A small self-supervised image encoder, trained from scratch: soap at rate 0.0018.
Rows from block 5, named by matrix and row number. Rows with one number belong to one neuron. Each number is 500 + 50 x the weight over its row's rms, rounded and kept within 0 to 999. All counts start at 0. Numbers have three digits each. After the name is the row's rms in percent of the matrix's.
# fc1: MLP up (model.blocks.5.mlp.fc1.weight, 768x128), inputs 86-127
# fc2: MLP down (model.blocks.5.mlp.fc2.weight, 128x768, transposed), outputs 86-127
fc1.24 049:500502499500473497495496500480500698500502493500500500500487499499500500500499500520500501499500501500497500499497501521498501
fc1.26 009:500498000498500500498500499506500480500500501500521500501500519500500500501500500502500500498496495500500501501499500500500500
fc1.28 010:502501503499500502502530500493469519532515496501501720499501491499513497499500507530500500502500306501497518443500501500430501
fc1.30 017:497496500500501497503498510517501383501500574499491493373503499501500500496500503496495501499496759502502484785500508499497498
fc1.34 172:502498498473502499537493512500506505499487490499556523496500502379582468599515501515500497487507504500505498489500525500500541
fc1.37 220:501516496547500479646589493499452489462494629514485492376505523499507499495509551492499566500550501501557502562472494480494459
fc1.42 232:557493523499489497468634501500543500943515500488509503594499483558508504499497492504499499491514500487500521500537499501500502
fc1.49 109:502498500472500499463471499426499501544494504497504423500501526547500504507518468501499548500558501486479666489585500515497450
fc1.56 166:501500536471500502500500490496556501500467201484526503585511495537558539499641493500500500467500494500500500558474514503537505
fc1.68 068:490500505469477366489572500500499509522502513500500501500500500500500500500504500510440500499500499502493667501474500428496501
fc1.72 334:502483500499510498499502222499501746500499505504495518493502500501597509430498509504500501503496319501502501586500540507500500
fc1.75 011:500976500500500500500804500500500500500500500500500500500500499500500500500500500500500502500500490500500500505500499500500500
fc1.76 198:502502525590500496539410546469603500588508501500534505500503510489570496505500501500500534500506500499486523500499468497500514
fc1.77 222:506498500499457502441500500500498499501546489475504500479498501500510653503509493501500499498554496479567504512497486499500566
fc1.78 206:498486492494366501451696499499493460569500557502506500535521529517578513500508507502517500537500500494488500499499514500492498
fc1.80 138:498500534503425479490539500500463507484494555428500500558497509517426505526500601502556500491526498463499494502500608452485509
fc1.84 579:509605500502500500511500500503500578501500500513500500501702515496502500500499499525501499500499498500500500500500500500499501
fc1.88 230:230549580487462500460499454470500502503530400500441578557495500562458500499498498508501526561606498502444495506501631495417494
fc1.89 012:501500703494499620503523500500498651496504499556500493500488513500507498500499500516511500501500644511501500500501500500503466
fc1.95 684:499646500500500500500499500505556500500500498508500500500661500500503500500500500038500500500500500500500513500500500500500507
fc1.98 156:486487500489540500459596506500423499562485502513488495523537618546541493528530544487508500502550504421562602493495535471498501
fc1.104 034:500499297499501500500546500500500500500500500500502500642500500500499500500500501500500502500500500500500506500500500500500500
fc1.107 247:499499503492589500500499503505500504509504439517497723513500534500669494455498507500509500497410501499451527500500496500533483
fc1.111 222:569459579448533509502497501403537503496500500542482491509551501496499508468502464488498499445537513499500500555527499504586467
fc1.112 188:400522488560447493506464502546554431498494563474512624513494505489476515451505503485501500459488497502458499498391501503365499
fc1.118 138:515523501323514498498500504529500548499500656499498556449496499500502535520500614501671500598505500476501587532410507445500397
fc1.119 431:501566500499494500500500488517500150500485500531502498507500500501500493509500484483503500498495460500490503799499511499483506
fc1.125 263:607507483501500515503522505500518678500510508515500551505487539501571555498647500922500505506527500500497486570501500500494505
fc1.127 236:499500505411487500529751523500505500474519539532452500484546434494553456513502512481499526497500500455493501513562478475498500
fc1.130 042:500500499498501491500500499497499499906500493500500502475501500500502504499504503502500501499501500495511501500494500503451732
fc1.136 223:501500562707510500549483503500499472732501501499593487511500500509502486498500496511455502500577510503480500519536541520500500
fc1.137 013:499498500391501513490504488500498506509501511496515502507504511499501499500503501999500507528501475488482531520476506474451500
fc1.139 221:543503428496653498495637501514503549485505475500510499526499531497662501502543500497517498504500506465524498464450501500508500
fc1.141 297:534374397552511534526526501489509467491521506501543633557524550570690560499500533507532534493507500499473526501397413500504503
fc1.154 021:500500504501498500501499500500501500501500500500500501500500498499500499500500500501500502501498498502500500504500502500497499
fc1.155 207:504500501412502499502417484505497497688472495532500511613558500515511549499537500497499501501536505475535500500464506509521491
fc1.156 243:343498513488495499519500500496580501476558492495507542488500524555419534493499504500502500486497507500439500502502611465500506
fc1.165 017:579655502500501498479500501503500492495508498497501500505502497501500500501510502498502500500498500500494500425499500502497501
fc1.169 266:657533364509500500500516508610532570504523441341521500517409521506500521615500499572558550451548497422655497500477478509517491
fc1.176 182:523800525565475500462567499500477499500500458500500512500500500500512506513500413505500508501530501487420474503554504499455500
fc1.177 117:500500500491496497561485496438499558500379501502495501548504388497545501472498500492497464534522500545499500507506499523433500
fc1.178 189:500501517337613515497529500506417567535504500495499499498499500498470559502499535513597501597429470506572629576538570541641493
fc1.179 090:503501513484493499504500479486499506447500316500500660500498500447569501484498501494500500517500502499557500491473791500520500
fc1.180 140:498494459497501500503497516515540501500475680497500497801509487500500500500500480507500501564500505537491500508500491499495493
fc1.181 144:613499510501525483489502514495477500500500482501500585500458501494572500500521499502501501497669497495503501503606505586498537
fc1.183 158:500501486500499500498553500488481502542501501482501502498500500498643492436500491496500520431560499454501495536499514491428513
fc1.184 272:500501530585537484500534588479483503567504528531498499497500567500525500500501493502556489500519489540513500642529479500499500
fc1.188 187:502499479501501500458363485496522500501486500500455506499500494500502704500500479460496497493463499487406500527500503500497501
fc1.193 162:522499502509566516502499486469492565506503489492502527627499501500510580486501506528498492515572471419499478500521566500323502
fc1.196 299:499502505473488500529497493500518517500455408500507491453484505581500502506506461498500562500540500545514500496500518500515479
fc1.198 009:503507504481500502490534499486499602497503500499506627501502501485500496497500499519500500502500168499470502475501501501508507
fc1.202 200:492505477502438530500503425510464501481518641498533500442495491587500498604498507501501510499515506516500494544493532430371479
fc1.203 191:500644410473498404516502522501522570505492552488492493470482500486503494500502500479497688500485497492528500508487500444491501
fc1.204 250:507540502496445495505602500499481500504502493487481503520501530484589524509498537520502501500501501503461522510534583504452500
fc1.205 011:500500825500500500499506276500500500500500501499615500500592608500502503500502502502499500499499488500500502500500500500494499
fc1.207 159:500498486498500500482487500498496500503501501501500475499493490492501499507491500514481500497525501498500499505499500512529516
fc1.211 123:503440328504478398523478499500548499517500499456500498484497509477500499483501520498484507507500496499480496503351605428513559
fc1.217 076:500498500500500500505500500500500500501494500500500500500502500654500500500500500500492507450500502376502290500500497498290500
fc1.219 061:500505500506499506500696498481503503505514501571500503488443515502502526504503500520534501492489502502500506507495502500496500
fc1.221 161:513556500495500500543393369464520500517491418502538446460564501480606498499500552500500583440500496548569523500481503545537533
fc1.223 334:540504537440485513500499498480515500530501500499491498542500515523499498500493479505498528498472500500532496523524518507500501
fc1.227 087:578503496434518515482538509532528488490497557522504504500496594497499524539527516499511514557555498494500498055546388499517416
fc1.229 144:617557467501500485493499511497500507652500500484505501500501595489446523503497502511560499500524499498572504509500498500500570
fc1.235 162:530523493550503501498499498500514502621571522489517478500463516504610498495500519503499500500500505499499519511500446500502551
fc1.244 218:495509498481498505536450500500569574485501442469526546451506498506498576501499531510506500530502497591481501503500567500484441
fc1.245 026:500603500500500500500500500500500500500500546500500500500500500499500500500501500500499500500500500500500500500500500500694500
fc1.249 323:508540494500501500479523491500506500499501489492500501500500352500502641500577500497499525512500500505501503500504507498500501
fc1.252 175:709562427511501500393528513499522500500500601502529500491517498496627490517502503501529612500497499473503579504500459502455497
fc1.255 276:498694355539540492515551504499500528465468616505501500500500500499522503532500579523504529500549500505494500506501530463493471
fc1.268 019:500499500501500502499620500500500500500500500500500500500500500500501500500500499500500499500500500500500500501498501500500573
fc1.273 023:151500725501500501498500499500500500501500612497500500500499501494501500500500498500500500501500499498437500501500515483497500
fc1.274 219:444489507464413501537461517500634500483634498502436492499490725494500680500550484505503502500508501499500501530501485468500527
fc1.280 150:512405621521634500486502501509501505501513408490466500382573507571504500501500521497590435466575498506526500500506540498499437
fc1.281 160:491574508535495500504500383500498511395499532500500495454509513500611501499500500502470500537484518500500500502610558495499477
fc1.288 138:500502500498500503501502439500500496500473575500494499496495488511366492401497450502684500503478411502502502470495347500483490
fc1.292 114:503482505523501503495769504449502500500503464555500501534500476497535502534500524501500500513500500538603478500550505651441500
fc1.296 174:533527500356497500493594502504505583401527528434466636501500530458475587485488403500463499504509500500480499560623501545502500
fc1.301 253:496492485441492499540503463500500497469513537498500501503509543500590475383498500496500476503633500500531471498450433502500500
fc1.306 183:495497422508500423406506482500500499500499681515517512500500501498500500505501448501532500500538500477544577567400550500433441
fc1.307 165:512522520506473500450510508577501494500360500503629491485436479572500503501643488496499503461498505496507502503403508509564500
fc1.309 085:571500500489482503476499498473500503497500500503501500500500496501521498500493500500503459516407493504500501500500500413461495
fc1.311 172:503521486394424503499626480525507499500500517501500501558499525500456502500500500484500526500497503495503563500449491486555380
fc1.314 169:500463484499500498493505499478545503500498645503537509495478522551500500516577501500499503496566500624466401608524515558491491
fc1.315 202:501656490500543542510503511485500504495481460528868500499500492500533418561524490500592557507530463522507501500494497500502482
fc1.327 271:496495558500498521495615501499504500511501498502495500506503576699514517501497500504508503500500502495499508500500500500527534
fc1.332 144:549499499549500500491499500501520500490503505770500508515507495500509510500486499506447500497653499500501497500500479524394496
fc1.335 016:500500500492500505493504496500499546509506503500576512501500502498537502502500512948500503491500501495498537502500496500500500
fc1.336 227:500499480595620546517505490500499521500488499502707525496502491503498502500509518505499500510510499500500493501510497494597501
fc1.339 097:499474494456500494500501493500520502502520481500500498502506499494500500500500469450406503502500500500500500497497500502500509
fc1.342 097:500508500499566499501507336494500500501539491500274487504500506500499496500524500505500500501499523497641499589544494500495424
fc1.348 011:500500793501500500500501500500500500500500500500500498500500499500502500500500500500500500501501500500500500500500500500500500
fc1.350 154:543636571498500500550500499503427521570498507500500485616500598500575492484515499506581503482491483501419495491490428500504416
fc1.354 244:500504482509426542566378498487498491527512499500502501511488546588486546500499494543500496443607492482511558486500498495465467
fc1.369 213:502501546502502500481496520507500529501500501503444500506541461468495500521498500503486499470550506392506496584500542492547501
fc1.371 282:551501501355500514498538415500527505499501517499331580541500505533546499500516522501514509496455528474497500501614502500500479
fc1.372 133:592496498416500441479493466447407450500489496504501555491384498472550499498526495495431496501538500462500699583526510515543455
fc1.374 191:546500567529526500503500414500499491535477565500501499500518496600502651501501512500499500481669500495498476493516482500479398
fc1.375 258:500499498477566500499473419500498537669500500500602480576503508615552506501589502500633470506534500494494500496525454499577524
fc1.381 202:504498510502488500837533493500499500536545481483494547506586633507516604500499499493499503500508518591507499564479529501500484
fc1.384 007:500500501500469500462501500500500500526500500500500500500500500500542500500500500473500499500500499500500500500500504500500500
fc1.385 228:547518502575501497277577499500502500551465494517503546499500416521528541512496502501500495501492505449501565500520507531501509
fc1.395 014:500499510451500500502496502502782500500500952500496501503503500500500500500505500491501498501497500493503500506499503504537500
fc1.397 164:501537520500521500548486459482501549310499499527126494498506500472495497499501509500500501484517494502500498501513500479455493
fc1.398 272:502505498480500501485680496510590500497517500468503506499510500491503500508501546504496583500541509471503491521489546479495500
fc1.401 176:499647417503519495546442516515499555499501596492502507506509531379488618616501512530505539501500498450503515488523501500504500
fc1.402 077:500582480461496501464500500493555500500504374466501495501525503493502516497505399488476639645497496602472664490566498503497392
fc1.405 141:499599575501499457491499567496454412501499495272499519423470541485492517500500499494511494493496116492482486581496501497396487
fc1.408 159:499576516409424479495525504501502506520495500499497596493502513484496496495508589497577498500555500458493500523513503499433495
fc1.416 184:629482470500456533500506571498532500514500571507496481500545504516513519527495580500500553492535499500397626496486747501391503
fc1.417 130:427511512557497500528491499500492608521463604716498514500500368501494501500500531526480500500502501519502500504500498499494742
fc1.421 146:493571491500499500448475504499499500615492592463703643531505423516509500500498422494500576481592479490563523499501500492475604
fc1.422 036:500497502542509497489499491504462578501496500501501546500450516501496501510500500469485493491496500499559499500500516498505488
fc1.424 186:502521500500447503487486500495496500479486525503594358376469510488508500500504475495499501500501500424390510596490500482493444
fc1.431 218:535508703500498508505426506499535504488533420587504501500497504483540502531502479500504500500507493501499499562499598502502600
fc1.432 105:492504336502500500515433500504497539500500515549500509501502502500490500501499530524502501515500501501541624500509502499517503
fc1.436 017:500500499500500500499500500500500502500500448355500500435503504500458500501500500500500501500500497500509500500500500500500500
fc1.437 100:417484502483578502465498498485506499501509468467495449500527541502479499505484500490499500506500505502499508555503517521500606
fc1.438 197:499500501841499500559503552502501671591500499508396450494516501500502499561513496499500500443519516506500502500529498499500500
fc1.441 288:499512508592498501502498497499543513522499598496526518502516498614432553537522506536517507514502494496539490511461571532452442
fc1.449 099:501501522497461500494594512498507524501485443503453500495496507500500514500487402509500640445510480497513500500500499500499500
fc1.450 267:497739391496494498463482510504519653502580500496588532499490498461483497487521511501500566515506500504495500500440500500499672
fc1.458 208:501534495501499472506500503500531506505558499479495536487499556506464547497488503498500375500500501636488517530466504562501517
fc1.459 197:503500498433379500483538620500587540750519497503510435631511499460498520479498499507440500528493496515504500502625521501501500
fc1.460 295:499502493498515500524500513476529542520540499500651501508510529498516478500499513502510524500505500534494555505468538509500505
fc1.467 189:500469497390539500558558389499342595466506431500501538501519500566511499505565499500501467530432497500499507491499517499501422
fc1.471 212:624508497501499501510500500510503478519501612452467613501514517499497503502561500501518530504491497500451555520585508527500506
fc1.480 120:500502508499367492501306501509486595482519509500507493500500497500500550500501524507501501466500506522471501500500502498500501
fc1.484 140:504442468534524334497500495501482481501500500494463499476513497471501513500475501484383493499500497360710636469496603500457359
fc1.490 239:501498581500436502551506500501477510546528495596425508459500528353496499499500521501500526500522484505498495511497699489495501
fc1.498 227:515487490510552502394488520503501502500500500529485588487579531505500485494559498518500501500542499493499502499540493516499524
fc1.502 115:490522520555501388463500560527577512500500606500495617510538492462453503500544501526640534397499493503500500502504499493503512
fc1.504 161:499559585553503522586479499500509515758497566520517472499521510500499486499500502490554469501475499512499487500510524476484435
fc1.505 216:489500490470533501509501500510560530509501403463575465504509512418518780525644464500606500503456488484508498501501500525502503
fc1.510 015:500501498493500500500503500500508500506500500498500500823500500500500502502501500505512506500504446498501497743500491499500502
fc1.513 180:499563484518500486570498500486531498592500504496528501470526498501500486512497491500500469487580514503495500515501501505571505
fc1.514 189:502449470319502501481485485500500500475502498486256634497503500466512593500466537507500572503497498525538500537501500531500499
fc1.516 174:411485500500521495561402492451497502555540486483500551700540539513500501500540539511513441499551507535519500514459467514510500
fc1.524 116:698500496474508501550478502497500525498526615494525699505500489500502515499491398503500496614499499472497500500493523463647329
fc1.526 154:495525429474361500491731509463511552500491503512497621500535498479533501502504385497500527499595502530496499527501499500391500
fc2.24 039:638503499498506556504499500506494543507543477511465499500419496503505499496497458529514484506499500505499493485433497519500494
fc2.26 011:499542000500501513498497529546500500493500501499495498508501495500516498500500502500499549500500500499500500492564509520527500
fc2.28 075:500500500500501500501499494500500500500500500492494494500500501500495500500499500490500500500501999500502499500498500500503500
fc2.30 078:500499501498500500501507499510500500501496500521508511500500504500500502500503500496500500500504000500501512500507508496500515
fc2.34 127:475449501506484455500519512499498667432474485488461506501487492500515531500515482468493526490492498500517527494519483624503495
fc2.37 228:507516413492502546516428491489499512517475482498419466485508517461512658515498500453612466630614502467507497409501500487527500
fc2.42 164:550705485678554570500463497499495507618427497422503500489479419470437432441505526500521498497491471541521455473518514453489500
fc2.49 161:391487298506477497500460505525697477521479499468509503515439500353501506503493503507500528541488484501493457602497492501500500
fc2.56 179:491527560484500526495462511699496501500499711499496529520501383500618499498473570509509427499535501483565501393596502501505506
fc2.68 090:599585446501499495499454508504501505499501496496505521725499500519495501500495500503550500501500500456555504475472597456545772
fc2.72 268:555351457506493539502491528059500599501483480531517494511502494533506499497495503524491484490576484500498500501501500499568494
fc2.75 010:499900501498500494516242500501497501501500483500500500500502498499501500502499478500500500505500500500504503499500495438493500
fc2.76 194:504227498504499500493587512504453540632502501519498478477496645499503513523499475463501483538495579487492536498341458458415506
fc2.77 175:515559497549500499481495500494513497611530519500497588517502499502500502503423500542531491411495500431477505419514506500496516
fc2.78 157:452452502450476501497505502500454703485498567501544492516518568748498496482500521498534497439478458500634475484549450460452502
fc2.80 227:507375499568494495520480513737542500473507518487502485521531492505474501501436501543447510443498466499468500502473498461504502
fc2.84 280:496500496500499500481501491476496607498500500502501514494470494500500506498500522385501475513501402497500503522501501497500500
fc2.88 172:500526535497497564478483375541575505500501512580501250497499515501509525568377480501480573502451515499528528484558499491552492
fc2.89 021:499499793503501760500501499492499500500500528504500500499496438500500502523493498500495500501500500496499507500500531500488499
fc2.95 355:494485485500503500449500466481501601501501500515519500505499523499500499500507550416474493500496395499476516500500495507498494
fc2.98 172:500506489501479464443370514509539503513503490534658503498483397505529464427497498509398570500464519555484420500529523507487545
fc2.104 023:500499199488498493496500504558555512495499498500499498500493505500499500500495505496530504597501499503500526521500500497500512
fc2.107 140:494558614549494499533449500598484553498511528500440501521497543513503500473498485522520500414500605492600509463487505485509524
fc2.111 331:616533532512511500489500555457531504501552506500490552438477583344468517499529501500482619527497463491458597519504458548467488
fc2.112 301:458524500499497454442500431279502494483515464512492563592501504496458497480546500500403457475500500496499502501500563448502521
fc2.118 357:503563499329532497501500501508507503482573458508437403489500505495612502494502478500501492507506500500497515535476574579496505
fc2.119 300:501474470508502531498504557067488419500418501548499503522502500500500500502500478595495500501499495522498508332503494518495499
fc2.125 436:520502500499495477501514492497515500513522500502464496499514506501493484500498497084498500506502496506491497486503500496500490
fc2.127 189:499330535502527444474431502566475529492500495591500545388481600481492557500588499500471447526496486373504510496498459498499555
fc2.130 060:493535501541500508601496493452510498500515492500513501501522501501500500487500504441500505497516505499496501500399515495498495
fc2.136 182:494500491424494515488834471583502500501594499500475494499550500500505497500493412490450501511482557499504472496549621549456503
fc2.137 118:498498499501500509499498500501500500499500500498500500500500500508500501500500500000498501493500500500499497508499500515501499
fc2.139 167:398500500537487500466487568540600500491501483498605502473515475500501501518494497500500433433504504521492547493471658509530500
fc2.141 186:499460495496494636500500490762445499465476498490489494506502491496514500481452482507505523500502554465570518451497456501498473
fc2.154 031:500497500500500498500495500500510500500500500500499500500500499500500498500500494500500500500501500494500500499500499500499500
fc2.155 141:500451490493500467505501500499499400430516516465493445377504464498508408487508585500500489548522648544422510508513502468458500
fc2.156 146:522382468548496477485500499499495496498503499506544339507500508568484413499478468513518506500527506541453483497522499515451527
fc2.165 029:500500501500501504500503493504510500501500483500500493501495497501501438500506499486490481498500499498506437951497471503501503
fc2.169 371:473500495511500470419501499092500500500492535497504504460495494482443498484500532498539499500490495495434544515535530501500501
fc2.176 161:578605506487501473485566441454505452503521503588505500500322627479495500499483483502497507565498509499490611512499517494587521
fc2.177 170:502482424518505493445500499072506514514519499502501500503500503498496501509508500501508446500475502501501494480411504500495505
fc2.178 218:502500548568561533497523565678501455492501540475500502369485504462506500499396486501472457519542498496515427500501499468345499
fc2.179 113:499374504508501542528520486392500500334530731490391163489499500491509500500491500500520506500499501513501511496490552497497485
fc2.180 091:506533499413426514385583502514521530497501493525437476560581499500430503472499495494500492494522500517501501475529503505499525
fc2.181 152:497511414506495526460503500392513489502500508500497498464467645500577493496479507468501503463508500653445508695538503481520497
fc2.183 175:461410499492497498500490499355490503277501502500512497583531502512500477500500431490516492502426500355507526502429495507480500
fc2.184 181:454503605486501505507487516474486447505551516497500503638499420503472453470515380491498490451417404343493495497510499488513496
fc2.188 174:506504500522476501468693596545498472507500500493503490527519532498498511495493501633505574495521518500503568498533500423489508
fc2.193 209:500558498472546536515494494498510492516578500502503498690485490410660477502498485455510499500517500495511488491514540659660423
fc2.196 229:504485435501501622480500533910500423500491507510497472490524511527524493497500498586505503504502479513498480451599501495506500
fc2.198 077:500500500499503502500500497500500499500502500499500499501500500500500500500500499500500500500500999500500503500503501498500500
fc2.202 176:500580496501504575501419501700501537487496511619500312509438499500500500496498500454539488544501500506562498298505497488627517
fc2.203 233:597568501514531485498506477485501440497497525461494431500431522498504460499501439494438497502480477582500475693487511501466502
fc2.204 287:500631491459556495526508501499643503616500500508417500499498508586497498499542506641513453546500500553523478516500498553505558
fc2.205 012:471503501346501473495483500498501500500500410502500500500539504500500500488500640654500576505502500126503500495498500281500339
fc2.207 212:567499503514499546498497467472519500500551470485502487493500504527496500504497489493474476495493500503503473532506559458483496
fc2.211 268:497430448504429498482524521502500494507491493513656494491499500598505500507502457487503503457506500493498502505491489509508501
fc2.217 087:500542581426564487500516485561492498467497500500497488502393493339504497499499499499500499529500499608501512494502500535507496
fc2.219 133:491490505493500504499392519499487518511516501499505497503501497502493503501497489458519499499509502485499479497500500506536502
fc2.221 191:500506561501502489621502498482499500499654494492494444500498537431501540503503608500501478504553399475522504442500527513515489
fc2.223 171:500497499574452533493516455664505493532529506514488535495499449661476501512532450585510505491507500487656456559508445382501623
fc2.227 189:497482494497499502550493479500515540492592497509498501500493486503536499500485487506469473502492555460495502962515487526502452
fc2.229 110:502525423513542443510506557775499498593525437500516482520510484576481501514491543546546496294504488511481500521485506492497572
fc2.235 139:659514498498504492500639465508495507578502480501516511514555514468482485506484496499517501541494500540505523503499568500505556
fc2.244 160:498496549494509392549528505605497498497551553465509623458527481427643506500524620500483514556500494458453470519618466500518502
fc2.245 015:507499500481506514499500509540580487502504484498502490499498504499483499499505502504471502494505500500496502498498504500493499
fc2.249 123:503532503517514495466558498413486498503484504446498509487503402497491521467593539329482542507478413479502580478502494514495410
fc2.252 202:499496531520476502503499499500494515551496492501507500494646516509501498499512499512473505498474500520499504465505501551651497
fc2.255 183:503522468500500534582472500772536437501499425594499480512493493495475552451502489499505537500497499501475532501499442499464498
fc2.268 028:500499500507501500504500497499499500499501500496501505500500500500501500500500501313501500500499501506500500500500500501500500
fc2.273 015:473501762520489499500500490521477498498487504502496500460503501500499500500500500506587500500501501500523497494516500500501506
fc2.274 158:474501559568516478567441501498489525560499270351500467480510556489496504428580486457474493496497498420446500500491489549586529
fc2.280 187:492497653518495590498370491510501501506501500484500504657480498501494495500497423504498643502502495500496501478496516502530468
fc2.281 152:500635499467395496501511463500533483659503499497506502491506502496486499501500554515561459491497500495489497469643535500488554
fc2.288 308:483500506500503499500500500119503500505496499497470498555553500488500500496497497468513499501497752501520500497519498501474504
fc2.292 133:504499463452511499468490501189491455512496489500500496500502532571500503499497500499502500503500503557482489483500500515525388
fc2.296 245:501377498574493343501486501509499504329500483548473498471506506513439452485501611362526529505468496519391559506448470517496428
fc2.301 149:532499500523500562495509483733470474499493499495503402500619491503506496507486481502502518506563500501515445501494474494498500
fc2.306 311:502412501500502500499412490402475500482500526498490531508500583496509500499496503475501482500518496541489493525525482496489447
fc2.307 371:437444425500486490500500498488496493499472493485491508540507455490490500540499502496412485498501497491493497500379581499509517
fc2.309 175:497524428491608523474446498503459487500579576502569532503500500442585500505498550500476484492486501476500510497495511500513502
fc2.311 277:531492504488496497504511461368513500517499474457488543508497593428502410499474501499455506490500482579444492541307488492381452
fc2.314 131:503505517500507500489562513493560420511501500495556501500531530428498523493587495513490574485490500526492499524497542545508473
fc2.315 170:506532495499439495409497502466509510509498494506457508484518541504498500497509565485530497501512583500415380539500500559497502
fc2.327 163:543560502484510591425498501510435419493489499490504462513501490653532506520504586516591499497500504805490502596567503474511500
fc2.332 141:501611506490495502550492501453495521515495497661484494501498502422537499531498499491491571501494500499492513500501499555464501
fc2.335 097:500493500499500499495495500499500500499502498500500500500500500559500497500499521000496501504500500500502500501474500508499499
fc2.336 148:480492582463561342500523500500489498460481469485497499494471542500496511473445509497486454505435503503403499527659499487498500
fc2.339 149:528490485500492509535497496501502506500508494496501492722500501504495509493503493540502501501499506510505508517517500468493498
fc2.342 102:500495551528521523510453501410500488658500394500502500495500500532500500495493510519458521499492502505518363505508500524496500
fc2.348 010:501493999496500483500502500498499499500498500499500502499493500500500500499500500500500500500500500500500500499500489500500500
fc2.350 146:437486651512413501427625501590552514444425562515501600508500507500504497500510532496512501497497500471501446532525491504461436
fc2.354 190:543377533503497576484589499774495475495505545505486529492486500607501500495498533504501573541504502500503500470500481477436482
fc2.369 161:501311502495495532505533471506493504531458521500517484458499513514517497498499350500437501588458479500406495388482472428461556
fc2.371 133:603498502496496452503703497498493521499502568514577623353521474545527500506501500498511499504528512564548491491525534495500488
fc2.372 157:499467473524500557500479526491504423476476511547497327507469603500581509572499522513500488555512500551504480499501509507501489
fc2.374 115:499478507496504650485429547521486402496477524429500494516499473490485495506519597516499502500527502505463671480503500495567454
fc2.375 149:509449504498438488612595511493506487229498495559516502564495486575491509503627399492492517489506497493478450496500445555487515
fc2.381 168:504556513483506568290500504501513477495523505514490519525430477502532510430519510500500532515446481495542508382503495479468452
fc2.384 009:502500503500500501481501495502500497500500500499500504502501500500497500500500498502500500501500500497500499500500502434500500
fc2.385 183:502538500485432496488503495502537500529492536499524400514494500467456543500541499460488496510501496492529529546496501496505462
fc2.395 009:496484500491500515500501500537499509499500501500501510510499506501516502486507500498503515501499501513502504518669500495498500
fc2.397 150:521374504566500509500524475508499529608470546500653412496500522500494512579499491505469500513501511499528475517395518545498497
fc2.398 185:508499547471491459467508602668502499523496442351468567429498374640608520376498478505516504515513474399468472507495517500490500
fc2.401 204:509595409499515504515497500753599500500534480422551501489468437501500500506507500501506495498390494458541476499504526447485513
fc2.402 149:497481268527500501500501500275496502515569501480368502629505533482518518517501464501499495570507491461479505503500495545491483
fc2.405 677:501509501500499473495500501578516500500513503426499504502526500499508504500500500498500493499498999494497516502495510489501498
fc2.408 219:494366499501503495503511492725501446502509504500480392484492520507500501507541513702572488475505513506429503492427500495497513
fc2.416 253:498487503492512526511500493218504486505569523501514502499505485607502500497502535514455426500472500464332569485503504500496501
fc2.417 240:503554500502501432499501462229500498499500500539499472503507500488498499502499485495493481475519528505503499496485499502484543
fc2.421 193:477716502506499500471501514560565504524617491387497477534528483502460501463500466531453499458548499386423345505529492522505592
fc2.422 051:501500498447500501522499489386502502503480498507472502504521498500513502500472500794500489505510501498499499500499499524527499
fc2.424 268:500499526516500522496447508355501529500408569493435501674621498496496495500518503500506500491498501490489418501512498509501496
fc2.431 175:484508635503489499499561500768491452498499505497506455546510465525465494509493464516501506500576507493445488473499562497536462
fc2.432 110:500642496477499494473506500467480601517580477517494450509506506531492523494510503304505505502624484503505488631505499492475532
fc2.436 014:551502336497662478515498500500501500487500473327480504500572492498500462500500499500501265478501498507491505507494503501498549
fc2.437 164:500437500505533503495519480490500489500493509502500512501525507501504486495479500529490495500503501482497496501503500550503512
fc2.438 138:424499502247502523493499474467408691502506506502520608489503503479424432515484521499501498500573504500488509479502521523525492
fc2.441 269:482510499477501502455496499768469450501505468552560487496501389629496505499495488503472458506490495515477503500547504476549619
fc2.449 187:482148500501500496504447504501489448499511513484497504535485499491508496500438509567501532497499494498453501542330483529507433
fc2.450 192:534664459498488513500503489923494491499497506498479429557477456501500488499501500596514489499493497513515491490505429463499602
fc2.458 194:498392505503510481490565509560510496488496495487495542524481496513570501627634448554498643491493498345540498500495498563620552
fc2.459 155:381460517469507448496312464520519496522507499499493554556499542502501487500352473494504491501453461490510487495515467562512486
fc2.460 131:501485500490499557504549500499490502485501488522500522470439430583507414464498500532518501473489492619499500432508418419483489
fc2.467 158:521377500489507588503419499468495587621528503545501482500509616499529497543498490489490498533541500498534385547508488422508508
fc2.471 225:498524499525504479502551501446570500474476525496372496498499383506498501482497565499578500495479495484475473555568420495473463
fc2.480 124:489500645492557521500710516520488504536505639499526502501499515430502502497497500498477500500504494291568502505506498506501498
fc2.484 195:389499475502415498521432496487504528507608512500503425740532502587424490506516566527502506482548501516473500483500501279474491
fc2.490 247:528511570499499627490508496828500490497511506561498478500481481501472478503500524507491501500508499569596501426579352456495496
fc2.498 168:477501507470503516602476500590516523406575540517500479499489486548522497469550494509499497497499500502542508576538510537513496
fc2.502 138:499621496505500423487515436426496400531500504499636500492500489500504490501505494502499501589500494428496592502512507509495623
fc2.504 178:498499616499498499500503508500489504376537506500501388465504488547501497515494481686493500498497507477499515420498497501547460
fc2.505 203:530498515501509453548501498736591500501496489503517491537495428635511501479627510503652494473500488526485502488480503515502498
fc2.510 011:519501500504501539428497497317549467451495481492469529905491503493509464481487550503489527498508499500481504495498501499476481
fc2.513 183:496507387529497460499486527526443499342509496498502492502517499523539502494492498593488501484462496489662478472384500502497491
fc2.514 232:501495501532499480521404500477495501316499497465483500582499436500468500499465506515588500501397463500546509494509505347508516
fc2.516 181:533222529554500432491548529451500501500499529500576500504500667511498507599582500494480561498510497516337493519477499510492509
fc2.524 162:500499474500501570475572500484504511454498502501379373502502580499523457500472500500499481499486502562576479665456500543481492
fc2.526 333:460557500504500495491469502477516500477501496504506532499496501500553485503449500461526505501505499524524500494549496493496500